config = dict(
    arch='vit',
    model='image classifier',
    dataset='microscope photos of single blood and bone marrow cells',
    train_examples=97085,
    image_size=32,
    crop_scale_min=1,
    horizontal_flip=True,
    translate=0.12,
    targets=['cell type', 'smear'],
    num_classes=[17, 2],
    norm='layernorm',
    norm_position='post',
    activation='silu',
    mlp_ratio=6,
    head_dim=32,
    fused_qkv=False,
    bias='all',
    qk_norm=False,
    parallel_block=False,
    inner_norm=False,
    moe='top_k',
    num_experts=32,
    moe_every=2,
    expert_mlp_ratio=0.5,
    experts_per_token=1,
    shared_expert=False,
    patch_size=[4, 4],
    conv_stem=False,
    layers=8,
    width=160,
    positions='learned',
    pooling='mean',
    loss='cross_entropy',
    head_dropout=0.1,
    residual_init='none',
    optimizer='adamw',
    lr=0.0018,
    beta1=0.9,
    beta2=0.98,
    eps=1e-08,
    grad_clip=3.0,
    steps=31500,
    batch_size=64,
    epochs=20.8,
    lr_schedule='wsd',
    decay_fraction=0.4,
    final_lr_fraction=0.05,
    warmup_steps=6300,
    weight_decay=0.06,
)
Rows from block 5 of a small image classifier, named by matrix and row number. Rows with one number within an expert belong to one neuron, the router's apart. Each number is 500 + 50 x the weight over its row's rms, rounded and kept within 0 to 999. All counts start at 0. Numbers have three digits each. After the name is the row's rms in percent of the matrix's.
Before each expert's rows are labels from the 100 images, of 14976, where the router gives the expert most weight on average: "responds to" is what is common among them. Only what is clearly more common there than usual is listed. The data: microscope photos of single blood and bone marrow cells.
# router: router (model.blocks.5.mlp.router.weight, 32x160), inputs 0-159
# up: expert up (model.blocks.5.mlp.up, 32x80x160), inputs 0-159
# down: expert down (model.blocks.5.mlp.down, 32x160x80, transposed), outputs 0-159

# expert 9
responds to: cell type: plasma cell
router.9 098:510418515536477472599551483496533522559502557391477472518526430537516479514494450455464470574440369488561515491524476461489457484512595416590431521430416547533473489466496494443518543491546424522465420487536461554449414503534480440465442498480491438464506417496480449413585545539456548536457498523455426562480515503452448424458444523599499533422497560456476518624505547483485543439585502492414512484481487440534505496461539473502401404486627429556440475478560444508587552543483445
up.8 087:507550539476479509508485539478553522358475535528524594496498495545497485511512565439634565467536531601460454607500547594574552540615495517450511481515574467513591543521518478425469458541540533498552594550500574542536456547533546557504589553551557488503527461519530499554466513517490582490482536491523545483567487472531523492536502461477553583560517454588497515573494533490593508549447486514542421535516635525552542493478427538483525331446514570424447490549472474486472512403513457
down.8 077:444451461446505506575428474476441471629482481423444472472444617453456669457482546464482432463480511425472446458396481460464447454455450440440448459434461443481532407474445497465419431482437445511469486452424462421470456429492440480425477481482431546442444427456476446431504491460487428452497456474489480489478477462483483454444456432505472456452456435439583453509427456454470470426494451482432495397452501477447455541495525462480471451452408441468544489493465472468510481429456528
up.9 106:478587587491525517362492519479480542540544444572466551466507578537553590500484430563537555476466577504446521542450522562541469518488426527488537552536597504528517550548478518558536435555537549498559551527523579501501530477528568535550490472539555543500493564527496470707432547489520524461561521490510500451546475476519492516522532533428574557582551501533474595461451542537551431516410483533538507541570532585521514563546328507474611536514468573541510539496505496468445493445461506
down.9 059:523499518481563477524541520494484477523536465438520480554562603504550611511533511487517512522486589505462531557485560584476504512453493503533492503538414488458506466462581510506476558440523558483532532491496477458479538483559522533580528535502529618498490543523565567659450517524518512526545423512443474443479591534485421551481446463406459562408460408535465536485545484509532496508454506539470426463549375514430568575522446442444497393568438568326511502568475549513554506449588458
up.10 100:481544570473530497436491542510478428494500547602514501571465476543480543519528472539549521478504471510496571550381544544517486554495428535483551526544536478508482486464459544508565559590543445484570568480516565441571531412488577597570521512591508511511478562512524506635456439473537453500562505458590492582509504540497531562456543468349489488518496539532506473406436480535521401533466480558527517531519536518512528386575412512647559473528595565440518517470472512570405502476522451
down.10 085:526490469446482453367494483416502470594515434578448466538485473476450504486671399536462446483488408481460496429466452499515412477483467439444483453466506439484563472483448491473499452476441441422480431456507489441503504381419476472457484513425474466510485498433454503688450477445506462468483482505398476575435436506455460464464412480406484442464455438481537471404544440494501454456472521425496452485457512457496469533451463437560536522509460557547560506443465501453504507473465458
up.11 106:518632544491557496487473498485495528386531582600533531478541504513578496520495440544548534405565523581435505583506482543502540539503381589501559502555622429475545498459428523520486508505469525480496462506421605453535548426485515539546566494491579492501501563504516511617379532494538478449512510448477549422543458471531507575573531446411516478604546496524505517451522466537526509538358513528581496501534503543498498501534477527472573504459449583464420532508485532473466514449542617
down.11 123:450444436406434447558459426419483435507478516451434446519463479435427561434502508451437439452429483450454459435446465468440477476441459429472433465491448444441485433466435456460467530419419435425440514468440444469450443508412442445503466455468481479438463441456441459495496427449444448458464453450425447545453494450454429445445450443434441424422424451446492461482475453458471465442509499455410451469441460477467462535467542424509449473467446451496513439442454441447446436442481511
up.12 100:527574553500581565399490516574525573441533431539563582434513512540516510524518577513571552494545522556468519559530588601484540579515487594483507549572556504517516551534479533499546472540493566516574537543499576509548482537517551561553597499581552540512558497574574498557440489532547486498503577498568504472530514476454604485558608524431578516575519523564539523466481565510530500571426464504541445543589575516551550533543426551508568444486448625517551563579494484489452447484529547
down.12 063:574408489454473460501479506545409498552484480359456470505461530454407567494460577459474455495533624476504448427404471533394461485478547479485485411479426452454514420506475452475494511464465498564444504510437433450475446444508503512458437496525419495480424452394494461501545511478467468546461472453539527458487486454495426485403442420591505439455462443435593465567492501479497433474497482445486476422461341534466471599493509507458427418475475476431566476478479508474562498554518544
up.13 082:552536564461523564525516529464474481419495628526411502539500564501543458489537408489540506513442504602491470580459559522524493538609412536410481476481601502518595562534547532474352545553543572429480608513513570528591513413563588481563533517541558466475547454513464454514416411508575551482525504482511538487528509494556527491523504531514511529581534524476472583518487460467544466527409524575495544569465479478554495534478395538381490463499501554496474473516464517471502475420439430
down.13 124:387464448461467446462495457429441463524472487482443430516471531452471495457480439477459445425434499444426479445428439446464471445416492437413464441446508437452550458429451484461451525426430444425465467425452448438476475456434463456452465454450454502443444445473487437469488439449461421435436435460464409538439459448444451441459409470428442462423453456443479453445432442454414453442487467437473512454472474427465493515449549424481464488461505476579514463455450452459481455438436518
up.14 110:491593451468560470544442531472450475488470558565565468551521567509439563515491553523507495389538585470447506480465539499500489511458469543360510509568597437515499482519547526512528503506465466453515549497445546414526584483472501534553586546521461583520510592434543517530428389417556407448496461533557584487469514494543539583487526459450423449577523451467465477421533399525539425527403495543584523462596490534508500475586530478453527396503512550496565479518419554509493438496425451
down.14 068:480567558551541482553540572476576552673537545632514516516525508468589587539427449556496537510497473525539521508466431481543371511501561539423482494547530417496514485455533522543518488517535441423546511539511533514539551444541526510552483511473509395487546515491503549518597504442547529490477535522511496609537511506523529521548523587577539528501512486556429495517611530506535463535487405498577493525498688496491525495473550462561568473517517537585385533554541527454558571518514509
up.15 097:531596560490546529361446541480546527475508436590531535465506576497464586467506512502511507451553544483470532522515532572524489537479369580498574516595599503464493507533466479564493483539509607474536502502462556463529526467456531527549530496512540531487489540518516563657395497541450483520526542517546502478567445486464593505518565563425541530587477484530575498468499499525575491567414489505533463517558577584518524551518415550491598537529452564530474612549418480446402456452481546
down.15 065:480482501499451510535389472531398478545486482424476493518465456464446527526477544473462452465457521466574386395457464436424420446468525439499427473453485498428536435512490454429471493505488459466420614522507439459434477544503485478440410454502408538426453489416487505445541528458440471466436537453553490481537488414481445461476442443587497466494435528471490434544419452430480465489514423444476460439451470518454383589497480496539460414469457400329485479474493476468520483521490523
up.16 123:509601547477540556381466487526476496459491487652503530467515493520508516455526428551533543490539555541478527533478505537535537494497335580491549494585601524505559540521555507579523465548513571523553557522495535469534534462464501580527552471538533458524488559553501562623362459490507483487558532505497542458550538483523583528564525516364521514595517496509503504420498513506536496566406516543528465537547526583504493580556466552471648572503449547534515486502449536493415465474541561
down.16 103:425411454467496423476461449421478456513441517394447457520484456472460559446506546429444467478432513444467445486474453493443471478419507440486444450459432439432528443423481467492447572441450457431401489455443424487452443503471460451488457438450441553446452421462468464488571480470447450470445430436449429516464501429424444463459450450524445443399458464479447473538465470457439448464572500454415465460501410452454505510436532447543419423443491454400521452472457485457459455447459512

# expert 6
responds to: smear: peripheral blood; cell type: artefact
router.6 108:533435500543484534591565504510564520567513564410432499509554439556508451517499459481466491576441371488571517493528520464522468511515567403574417547421437578544488523488513496447542533482556470524503453519565459598454413496564488446474444491472481452479498421506535455448559557549460589555478510542475410551495524523457444413466456523575496560430502571477482546601524554480494554429558517512420513506484474434583507513434529502476413444507599428507460468502578441511607584555469456
up.0 088:431582521462431398380485537455481469500450517593511460429458535483426488508488511519427523402491522472381513455537535506517482509494390581435520399489570527485565434473463491555513523472458522429448550424474416402510523483493452478410466496494491528481460549428461508581457504428523509436510460414500429454429439456468471471520483489455500522532475404477585473467421490500529477496423460511532500431562537487404512488546391480409586568473408494538539457458485494445459570487467555
down.0 096:521505507413435469519408452423441474513495489508423459510433521430467483428531528406426470482455439469497465453446466462411439469467426459485470430493572451449484449478452429460472593459485414460470506416425447478446461461456456424450442472426459496447436436424423459502451436479444468487475448453447492545473454437471509463465453432402457447502436455444572481453442447416463456488394471439443476450471455460454448528437453456490495470446485442482493440385460421462445459474466504
up.1 116:470583473481512476398481513448405488435529450634508474389461539551509512476465497557484431429499476490413469532495501501504492502490337546510584491545610531475476550490485584578500532531430508462514468550443542495528561438511530574472578507520513604552534585493527498618361500441507479473521523430528537464533490510522487534490547521391488483602491452523543502438440466506515492560404464560535549475500494532427515563530499518574563622537505555543569531530441520502470477488513467
down.1 074:533553492417496506526451499394490472636510531608453472523468575423474454490541450485454484506448518427525451428461477513474493431445373466459481457464606473429530439542436491476532589464465429472448478480421467483475456453465446460479469528468498523449458508472456510475383473432442484460465554493451456495535472435463527456477463459464461430458433433456644470483459451462488523506366518443471478396555423480533460515428464463434501408472450451545434503447431435493487487506456524
up.2 085:480568466491454457521560520444466535506466433595513412452497490556489508407408490511472430492555642409521456447474492518452568469525441549386506522518571554445523515394523584493500521477400491522470623576391425520471539455570497490493524506500411462467565541495501503498412495452510513513496444463455485402495457596491537492416490483425454474570473467513470492504485391460477422486433493508555394405576510482440500506481531422405519534560546478565540505519498489472504499512469511
down.2 066:572605478509499497525458487447437473494488382643481491542448519477466493498619407496471465449503390465442489488439502470496506492488387481413457481447651464510498506421447472452468566494475463434481518485460484481491433512455517473447430483452454538495482476465514490498425490480471461450476519467453457526435431438515523539513427466465496482483446439461554444469434429474487487525412492434451458529490424478432519494466548438386555462427426457465430408500522529441499511491429650
up.3 125:460621531534504532463435550505482449448547476645499527483447505473505533523449515567545552449559501547470510511457515485504513560470375598466548474584627511492520484520507571550438438522503486478553545501495531417556573549455525575518545489557568533550488588520478498536368490523516444464535464452513512412528507489551573542512567499385445537617526423537519489432475486501498446575377482473560453496548465548441517498526427511520630524511436545489452537531478520516417475452517519
down.3 113:471506459427457450525462437456455451467434526515426483494462464440492439410460518454447446458440502452471453449476461508435520470450409479474450441463574450434605438508437445493465577447462469483438561471415435475458430489441445423471461466454484431445440458439465455499413441448417464477449461476463468563469464433432465448464459443476426436477429444442489472484432433436458463497395480416459490428519468463481442449407488458590467437459476461424508479416457462450482452484444506
up.4 096:482584586454481477542380533525485504411528370580532525501506532440512505445507574518522495383504521486388546488472494478452567557588406529471535457503630448439542477525465492536490457488511437466449594480440555479481577513569489571553513471448555441515486547452500473547362511520505520538508508464468484429488433522530503518491529448457458501606498356531519490478469467449540546538375457478520462521515421531444469534435575485469560481521490540496453510438429469492482419443457465
down.4 069:544585475416478505502449474558521482573447401585499582546556416483535454458461456464441500388435452472521431498516505556441550549536342538391466488526657525443508524531526445547500676450513422527502557479494489532491510479443518507503561499534497496477463481464530520440386483481477509549420498476513533515511467427500513518551480499480455442550463463512549545538475478509539435500358425493491452501538543503559470461500499505511510443477438417420533481457481405515508477517567562
up.5 100:515607505453483421497411560503475463447544443587495481443499537449462541526437466459486503465467517500484471508498499483449512522512373546416492452503641430445523428474512472513428455486494465413482467434464557435513533452446512526454563426468521559477495485426450471576386492510501447506495469502542532422552492415561490501528496479387426511616482428494488456420478521483576527491362453477533541467491469482475555485539488480579577451492457503452595505453421435482429475391510572
down.5 065:463574462408530505464412457475428503540494530582468495513456598454583389481542613486433485422440583501503402482512495475455490504477350507485529458560609527448538475557454492511509532443542483515441552496466499531507476531506445515546478497541466395454522459479457538523389499474475471453440561485477498430506494483472503498480517459399462424551456439468481484497427439491509473521400491451496491507498539533513499406448373525604523376490556478465461577413498426459461433478522492
up.6 097:486564548478458442511471488418487488454531480584421533534449500466433496434511558487455507450435578429384494420454456536481599437540430496401474442437603396426538455493504477488472428499539484432454605432558464535470467546507471496447528490465435504477513471435470460552426526471452564458517490395497446454465442460448463443440450493458492498573500411513559483526409484437543488478407462501478534462433487432409511524456460455434542527467507500459426430405488436430515499450444472
down.6 077:622554533444495539501460530468559577430562501616502569489516389493539378510460405455521539472501478542578508482547543533505508511533466553481559468523592552475485540530529499558556687535528494545511499506460491580541485421485495476542503564501541521501526480536503476491424540549480549637459491538537540595547488486502486497547505503419486476589482514524560541452482519508544526521426475486556475465588353539596504475504534527480554412496440522443516465464551474559514500580511603
up.7 100:463600460493507549427459467486452472507522484580547427591425481493508516486491512460524465518527588539517506540392526528492613477474427578489542543533581475432403433502468529529471463499467512485526562494444526439517549387478403576504552456518515530495489528534505553616421439454524443498529452452537489517468488461495489547530561534407506424564549532482474434407531452483462419460419517406545500506573474551495491612523610525593609543450486517583489478551448536498418466502499457
down.7 094:566545551516535536510552562477509567455513533585531580460596548553541442498516373545586559550553540529554556521554522556505517521567554551423506510518571535574477520570566564586593467567577526555559567510555552571554530446560528533564500552529554419554556527521531569463484555526550591508501560557564547499559556488526548508530510506520516517533532566534530532590519550534552573555481506511582538560568580514527550538523462540456557520559449565502471578534572557551550507564520566
up.8 102:490606524453520515543454505501544553403484396522512550550494573444444572439452587518543562387502533500473449544523481620437602585517429575437505466529605483481546528501509437494427490518419480553436516574409547484458506464521511525467510506465463515471465520489446468513422465491510525560453563379473505438507494494545518484468585521483499476606438457510536474527451482408528552505384442479578402484543407472434473533472521503410531510491454523426456511457449435458480493446472536
down.8 070:588544496466504474515475487532495534613495407604522522574551418505535420484545448492488555492485463524530487446519549600482553537508373548319506501540603515489486534547472458500539747485525472530504579528482481532479465410446487530513477512496504444477526484489526508553408456491484494529474530558576533523533515443522534559566476488500476482542460476507623520543465498510540538557374479469556504504574458512552467443417475497519546441547455497438489499453508507538477526525490482

# expert 10
responds to: smear: peripheral blood; cell type: myeloblast
router.10 090:509406526558489485594562503499539537594536565414508469513534422532507444523481431478477469578460351488554527492533469472500446505537597432596429543437410541533483506477521518444533535509548439527473409484531479569464441511563477454484464513495516454488530439498500447378595552553462581555490492538467436561487528527461455460470474516584499539428503561479470526588519558474485531456594515520444520484478494438551529492474542485479381400497631444547449486487569458526579564548492448
up.4 084:456506530459477520375532474450457427523515487521413523497502558405486465414539497424455449521448443508474463452555502611532505448520455530425487551515562491485560432504462521455416441513480454488493522517559472529570505605521485526475520443526495528467435449493463448582444466503469516495491495486422489530500443435468575414470452458420545523576496484439561536451514472509528455573443450573462467564455385594428457450529383494591590587531433524434473441516470527436407500438517410
down.4 092:448522441475514459597479483568493489543457494535474451460430515432450681493441578513479465471462508444451472447461469466470429435425427425584516467426566464438418476510443485451489410507447498449481500457454455463468450641436460469433471414441470549465455483452488465475402423470455400493485537420506523545495426454410498476508461443489495414470455502424516449507512488514428485444337435477488448453480477470425492522456584458500480530479483512483472470471508466501495497523500449
up.5 131:475602452432513505464417553501484499474484541617475493499501577449443581536505476533517500453569552534428488460453531527500555532429393566450533458576596480471554487506499503539518458500454539475529479529478516427516554475416523557543533476510532513511426581467533550608395488439561436449548420478545502434489478462494544552530528508374488480569492441495565492387471483541521416555406487512556464500553525530467435536565379455478641512513556516460557522491445495508409474476537560
down.5 092:496556493539518566427545546477532524539520563559492542478531517540561542550472500558572569520550477556549520532555551585550484546547562522520551502582564537564447525535507549529586382523520566537543509577575537569536521641554543569549559529562547487504558554534510528608482542543539518504582534504522536512544544560560487558554537556579507558533568517506468539599481562560531570549494552536575485537541578507490541519481549564531520495494425555619402548569545578519557561532450500
up.6 095:484565466502530529537493521511542474392559580605446549379471522489493552494554584486500550503494526576519422476442523527504527514504392582486514477578599486505479483543519456428471477520443493533549520478500535498456557531459461498501497487579523521533483519504488440547386515508545501594592496431487537400526540456484532513577493569366513502582502508541531492354561490587474390536413551514583454537474458549478545488493503490399510450590443520524479490504462508539385485478462584
down.6 095:502484402471420449481463457486480467634471509466470455424478535442424547449476396428477451459485478432464484443441474475459518457480494420445477463450464452449504479449448415439469428462460439456494376458440447436424435499464480462439506471468464586432440466497465497512516472473426471444431478445504442518447397468446406493515424471422444476440473414455533468494465522487460486471538413424476493468434431468467483485461618440555480442438479453564501430485449459477450462421481524
up.7 095:428606446544474583475524454495499480509428466556471542469567485426439492442500550483552511505519491540470547507533522570493544437544438553340458506450638519512440513520487435501402427432518467541501541500522487522526526515538447497493538537535534533504551471540466485507393524446490538516605471504468451467455477528527586501544489553365453545560519466498452511417550500572465436478374509549525502554460479474507509416517421490494640518544508524381595487552530503514401555460496508
down.7 080:506527422499440479566464454569608465404518479579481447446418521460471479536597436489505460547473491475477416444502455515469533457495416464502493508466607485427472503586486501462482454531453463511534400457485461468459503631457482500453490453483422482514480456430489460531404423554447404597489526457538425463489427445385485547513468459529480459532461511458524443518548447447403508466400569480490499473445310456465468515474519507563467529485578475498494484473442469498489467467537453
up.8 096:519610511469517482454501475524545502496560490561436519464470444399486465478485446484560559430478587508472440496462538484458590533549398588418501506519630465467471466515614525505511505509449519521524561504489520444479596509520481567468496558537432530502509518496502503553356488509503477494585445460481542569490418459424543525521526466346464421576530487540512550397561487511486475501373509513558551567504412527495537369536447523571607501519450540487506504516497517491455498481435528
down.8 128:464466417441417457433426463495450467545481459468454430451431559474435448444531468457456437414474459438463435449449465457465510437440472427507435443451494438461534445483422445454416477445457436449450431406416474433444466572474462500470471456447459521439462464458454485536478423443428463518449457443462458459456456460434442490453487457485424504445480436417504472475473482436403430419464431454472462451436432422480459457452553443546460496444516466558508473495452424440445461439483487
up.9 092:525641516456526509418460463466558510484498526591450534408529523480473520496462449551478578506486566510513458488518533548553597580516445605425553478555611506487544556603533519490456417573497610554520499578520536496552552512467504513509508483523463532495431523496541510529431485504484500568512557520575524423495493502491528521540601560462543479623510531522519472425481460469527483524378595486571484520462463553471500485540416541450595534550531541509652538525425475529424471492461573
down.9 073:529538441487418461423481481517515403456517523558386486465519502467440495424557506493518518424562547470492518479417437539510528499514500421443540542496492445491444457442474414428450372407448588538495417479507538489482453585471519534528435468466473468453475464486416447566527450514455490485476453481449526427513417566504434499528422505468476470431522410458500512505542534390466533492516462485556345469494537398520514557506549469603555427414538448505409462461446568444506551481474525
up.10 092:496553469433449554398468489462512480467495491567461537478453515464443519524657586474514509521456452547422381541439506531572456480509424531450486500466592460543501523500528469473506486554540543469569570480610572552478518567453487558495534502520532548492489514555463461643395500488501586471448472546454431403494461492415527491523510547432494490577499460448501475431563588516534470523397465533482511548524462492485497485494497442529576572526386528454435453490480488415410490444592448
down.10 099:467575478475481445487489481487522472606490423588498460390408496422475529466498440497448450474471517474435484413437505470480432456467389481602509470478678464475520494496439514460466391482465464484474450488483482469465501567464456469438499472492452523468424480469478485414337467463472439490502502493523479526456466499483499464479456436380480434517503462496513461446481457523461504540354455494502403496467327508493488466497619454519506504443450484568517501468509469524460478500504522
up.11 102:485560444487505516503506519513518469402500459572512511428481513467479565540564506510461497472491534521418482490522576558604469509480428609426510442583610439494544469524560463474536485509464490506572458526548562485506532632485415465525503498466502525517451492484433493632387533471504486533505526445476557412490470426452536535500503505370542470585446416437518444432464486585478525510415566522543457478564403572472499534566437450406556473503431539506503400467486522453426507444560496
down.11 071:472557452450443474462517515477523443573523523561490504382522569502464479516520460518443475433444410465541438500487471546525570451474471449572517479501606500477502483531471494542561454494471425473462366554460472476447455447510466464470520449441456546495472499489466452603350483487459512536454525492439481479467456495439497467514556478345488473549444448485611467434482543510474449474393511462501537455510383514457457503468658513461558447476496493666450536478497539552471495483505526
up.12 095:662592544418493494419529519481468530398498395603524476354516478484553547558489460543556471478473572513470537434505494534536536450562400519469478521543606472538426521470537495440547477542436531511473587521495515514450585446532522488584536483532484497431631531470546484524399442527538506584553519477530573454502466503489493538474505518414540461562476461573528557446604463480452464562397506479564433508470404539530544499500521495469513461560483508529497491532469505478469473461547564
down.12 120:486445461461452475527438485481443468534516466460437454499445537449468488443531469426462418391447475446397480464439413460459515452473467450530421480476466440466514431496449433418411511398469514493413448412444462411437442577478455479439486469443457496476425426441451448456516454444450468523453419465475452496482475475455453485428485448499414495424508442438460450485485446385418428467458487464448488424439529404507459503444535426518440504447470419547500455464453461425480499441511490

# expert 24
responds to: cell type: lymphocyte
router.24 097:511404516536488488579544491507533524603512567410479489517540427553508431522490430467475483571450366492544520504524492473495448478506599404596448526434411543545465481477495494468548544498556442507488425483536464554460447515522486460453455504488489447465507420491478463388589554528446539528469481539453427559482514494431440425468448522597504559418513546471478525593517564480504549441580511489415530486502487436558523498469539478502397409504629440544442469471581429503579554544480451
up.10 074:495565499568547510335486469507480452551495473579463535484467475442444446478625559405499446430559535463477460509532486473510595444529427554387484512516608479425535522512478608448542528527432515551487426489476535457515507516552469519461482520552493417506507566502556515626401456490491418525530534470493632475498576483556487521464514462439485458583511487502525518480480442459459511501405472456580511508416460518434530436409532552505565493462438522532509509550520607526502433504558532
down.10 076:489530532538504542314502524590554496562522454470538546541508457478516410511521477500533528532548425554487517531512566544537481528583520529506508522499637461513467469524540489489454647503560646530490548492495526530514448445517496533520548542606585557489481505514547536635442558533520581482543521498585488578528534537528588532524535499527521579510556479516536508582490559512512540531320551542507498455478539517489551442513506486548548424510437512558487478587476535522524515479577551
up.11 096:506548490488561478525486554464433480475495580550502525581508449412506547482494504480557555393574550514413499494526406477568543478414435569448547480611543510456513530478471560547508536566419477518534445545446578447522578431446537570518469515503513573548504630507524549495464435481573434544536506497551596457468463465538579605575542486465494451542574431551491470491532426478523471562462476546629536516471439537438505521502496451596542504474479577484423541501416599463475489498458490
down.11 084:389536451454494481432433466474455443515492475465473441419479544471483432481497486460473471401453535490452510470423458441417574439476419498556445488527570444478518452463511429455448449451470524411458552467463420470435473420464494456507436492440528458431432474450445481511343474402459460418441461429426492436433483457457447496489512504493462466486508442456573492445474475463440465508365535513492510494490434467442459471456460403540515539444500477524466459467499532396414490436447590
up.12 093:498592460502545486432510534519465521496457478595579482507535453466495520525562477491515478460581637553442523516475466489531446518450456599512478489568593450535537527514575554501521439538424519531526633520478577459504565626486520522517536502501529447581510509562553487589470427458546459473510437493476628421531487461475500597576534533479511492596512499431557444472540443574514422538414571514568571510515592587466453483526405550487548528473432535478470440511464559526450520508556494
down.12 065:406489441507483548402461466495438429396501450502497510448524433496488336501506512414483499453464396488525485458445523480489451467487493481541486483521521479499554488462498457420525559447498461513441666471510478472515413539497446499431496478512519586482447461577472466552461447469469489498481502493486567461482515526512474519408470490524505470453453453469419471445475501501461526451486491483471422463477669491502497471509530515447442383491507514455566579500458546527440468474557720
up.13 081:456582562489508540518498510561528487422526441561623514544459548446491453486512537456497553510516524486459421468548547577577569481511523622515496520534581417449536485585505489520491482492469494492513560553481522540478515498471524476441571493567461523509501476486538514538435461536508510578406521546646508447565484497543516481450604453471435494553516456560439392465479485482491496593385548454554446588503536569446418572529514431453498624514558511373584549498451550538454473473514535
down.13 071:502474553531537543406507550494495500589481524488552499559559400536514552557652468478539603496558482496562506491493573489500477556540555480451516503517498548522600576518527481554486470516518470550573422537459548515511477497481521489522499504554499572540522483572531531590574501485495478480470524510555558606593489556582600536531536493615516538513513516473549557507454557555517537502624525562516406552535455521629538381521512526459506457497465508419414604506525583541586551512521540
up.14 120:458654527492517500497447516534507466414476408615555516490494529471531504477494493582485558484519521542466487523496502562525527521520359654414529523623645449526545495582531512507505547509491529469541492516457530493550502451510500526528535528536539528535526487513573521554351501476522494499524496536520554483557515485553582519524514497384519512627532438531531453436518492489518480575353532480540480561472458559482474556528521542491593594488525539489574532502453526540424474440490497
down.14 064:506405496531424463468435502565514518400486507387485502500540498486548301550551466486469536529475490503545434414487534445469519427481491471554458509493461552474453481455465451477484512471477448489420497504535535508506452580534522521516407441544523500478537412508450570491546445511481539478452500521533465588552522497489590506585504496619469545480550506452449456546407530512508486481621414510480393545535667479503476429517536510553444403483496510570479579518537518491583523475431535
up.15 088:496586525525491513429509531520483514480491456608538498551538489541478571521484485587468551474522558543466489532525536514516485527529407573502544523595554508545527537498554542545444520534479512516547509548443586436492561416487490547533500570529571579472494548514585518538435516511535479495544483485576565519555546441518566558576531542379521504549548458490379471347504514545501431600450547452567428530491510559553446564521441551567573606486576526510526495539459561520345490451525450
down.15 077:455511477426413466429440460532382472528473512536452469532462471423514426463541475464421459514522494457520427434418442438470559440471367437493493442481577471450480436441428426417449466452445493458458519482477468461433437485453473490477394440485501461422436415440455496552384441434436477489468469476480481593464482499455450457520471456467458457476473422393513396496405503469442439453488521475521443514488542462481443508482515437553464386476486499450469503453516482447443486450487560
up.16 126:513636482487554533502468530508485503436496521617523529583468543473533528472479512525529532398565551502432460527512462514515538508456342581389540523587638486462507527488561551589484545520471516498545511513501522450528607431465519526543502485511503481538535610512525573583361449486516448541544516480519568458518515463530546564544548502406484465607523425534539496443523453493487449538362499533570541530481507553469483467506490492514610453458442566501494521537457584520468467476504496
down.16 064:500542491475497490436485497551458460592531553573472510413497497513545397489493459523536513498470391494522474478421502408454593475514406541449445519600599452527429454521519402510477561473534496497494558479536493535481487519508548545506422458475499444517448515460488519512355464494493509461496526466496503581479528523476490539495565549520513519599541510463451478461519504513463483518371602518563386589518439479472419493514511462560499276415549480441453549519482540442516498485505565
up.17 092:505604539480500556416498481511518508336473452592556562598481536479516444467469456494544596480593496550490506514538535537534590461519420594557558557536569500407529499534509529541494519411534537499508528563472588456507458423484479582527539485507507499488430568549485498582423515560519455553498475482542525439537524485541514548538555491432490474561540476496435474429539471502490539547400586428579502563494509544494464526572537501500569578488593502446567521555487545463409533471584604
down.17 071:443455515503506519442452505489435408602550522501519469600516396461503573447569608439502543511481530445506501456453502452442394509492577479431469509443503492501575524524487465479457492469480471455531449541459501500428425474526521482469505493510534676480459475514514536575436539399513495397484519523438471554554448574505461473483541449560453494445469465490578517484438552501557521460544474499441495481499402422536531438497586499452484426510514508340456523485474570498381422506465583
up.18 118:508631449456530524472486532538482522466489565610544508538460527510481543508469516492537542407575506513422520556449543553562544509507424601443530497530609444496521538511563489496507570499442509463525532519481545446509563479473539547547571528508534487584502586527449530575410456487564464441528503479525593467529493522568542593541565480387511456605490484504431508379518441580534486587389494492584525510527542582486489460563493529537581524525521606477570511494420536505434476440580488
down.18 067:458552459500498424534505447520458439593468567529418514520442501505472382487538586489497450541514384510403490556500433462471543415446436500516431479484547487464524484456468501469509492424501460406489523550503473499452403519432466473437449519489508470471452439427478481442369464475490468457478538447455486540490499504486475443421512495463478470496518537511431413447534437429435501405453507410502613489479560468477529492469629420498492337463550484445444497470492543428418485439458554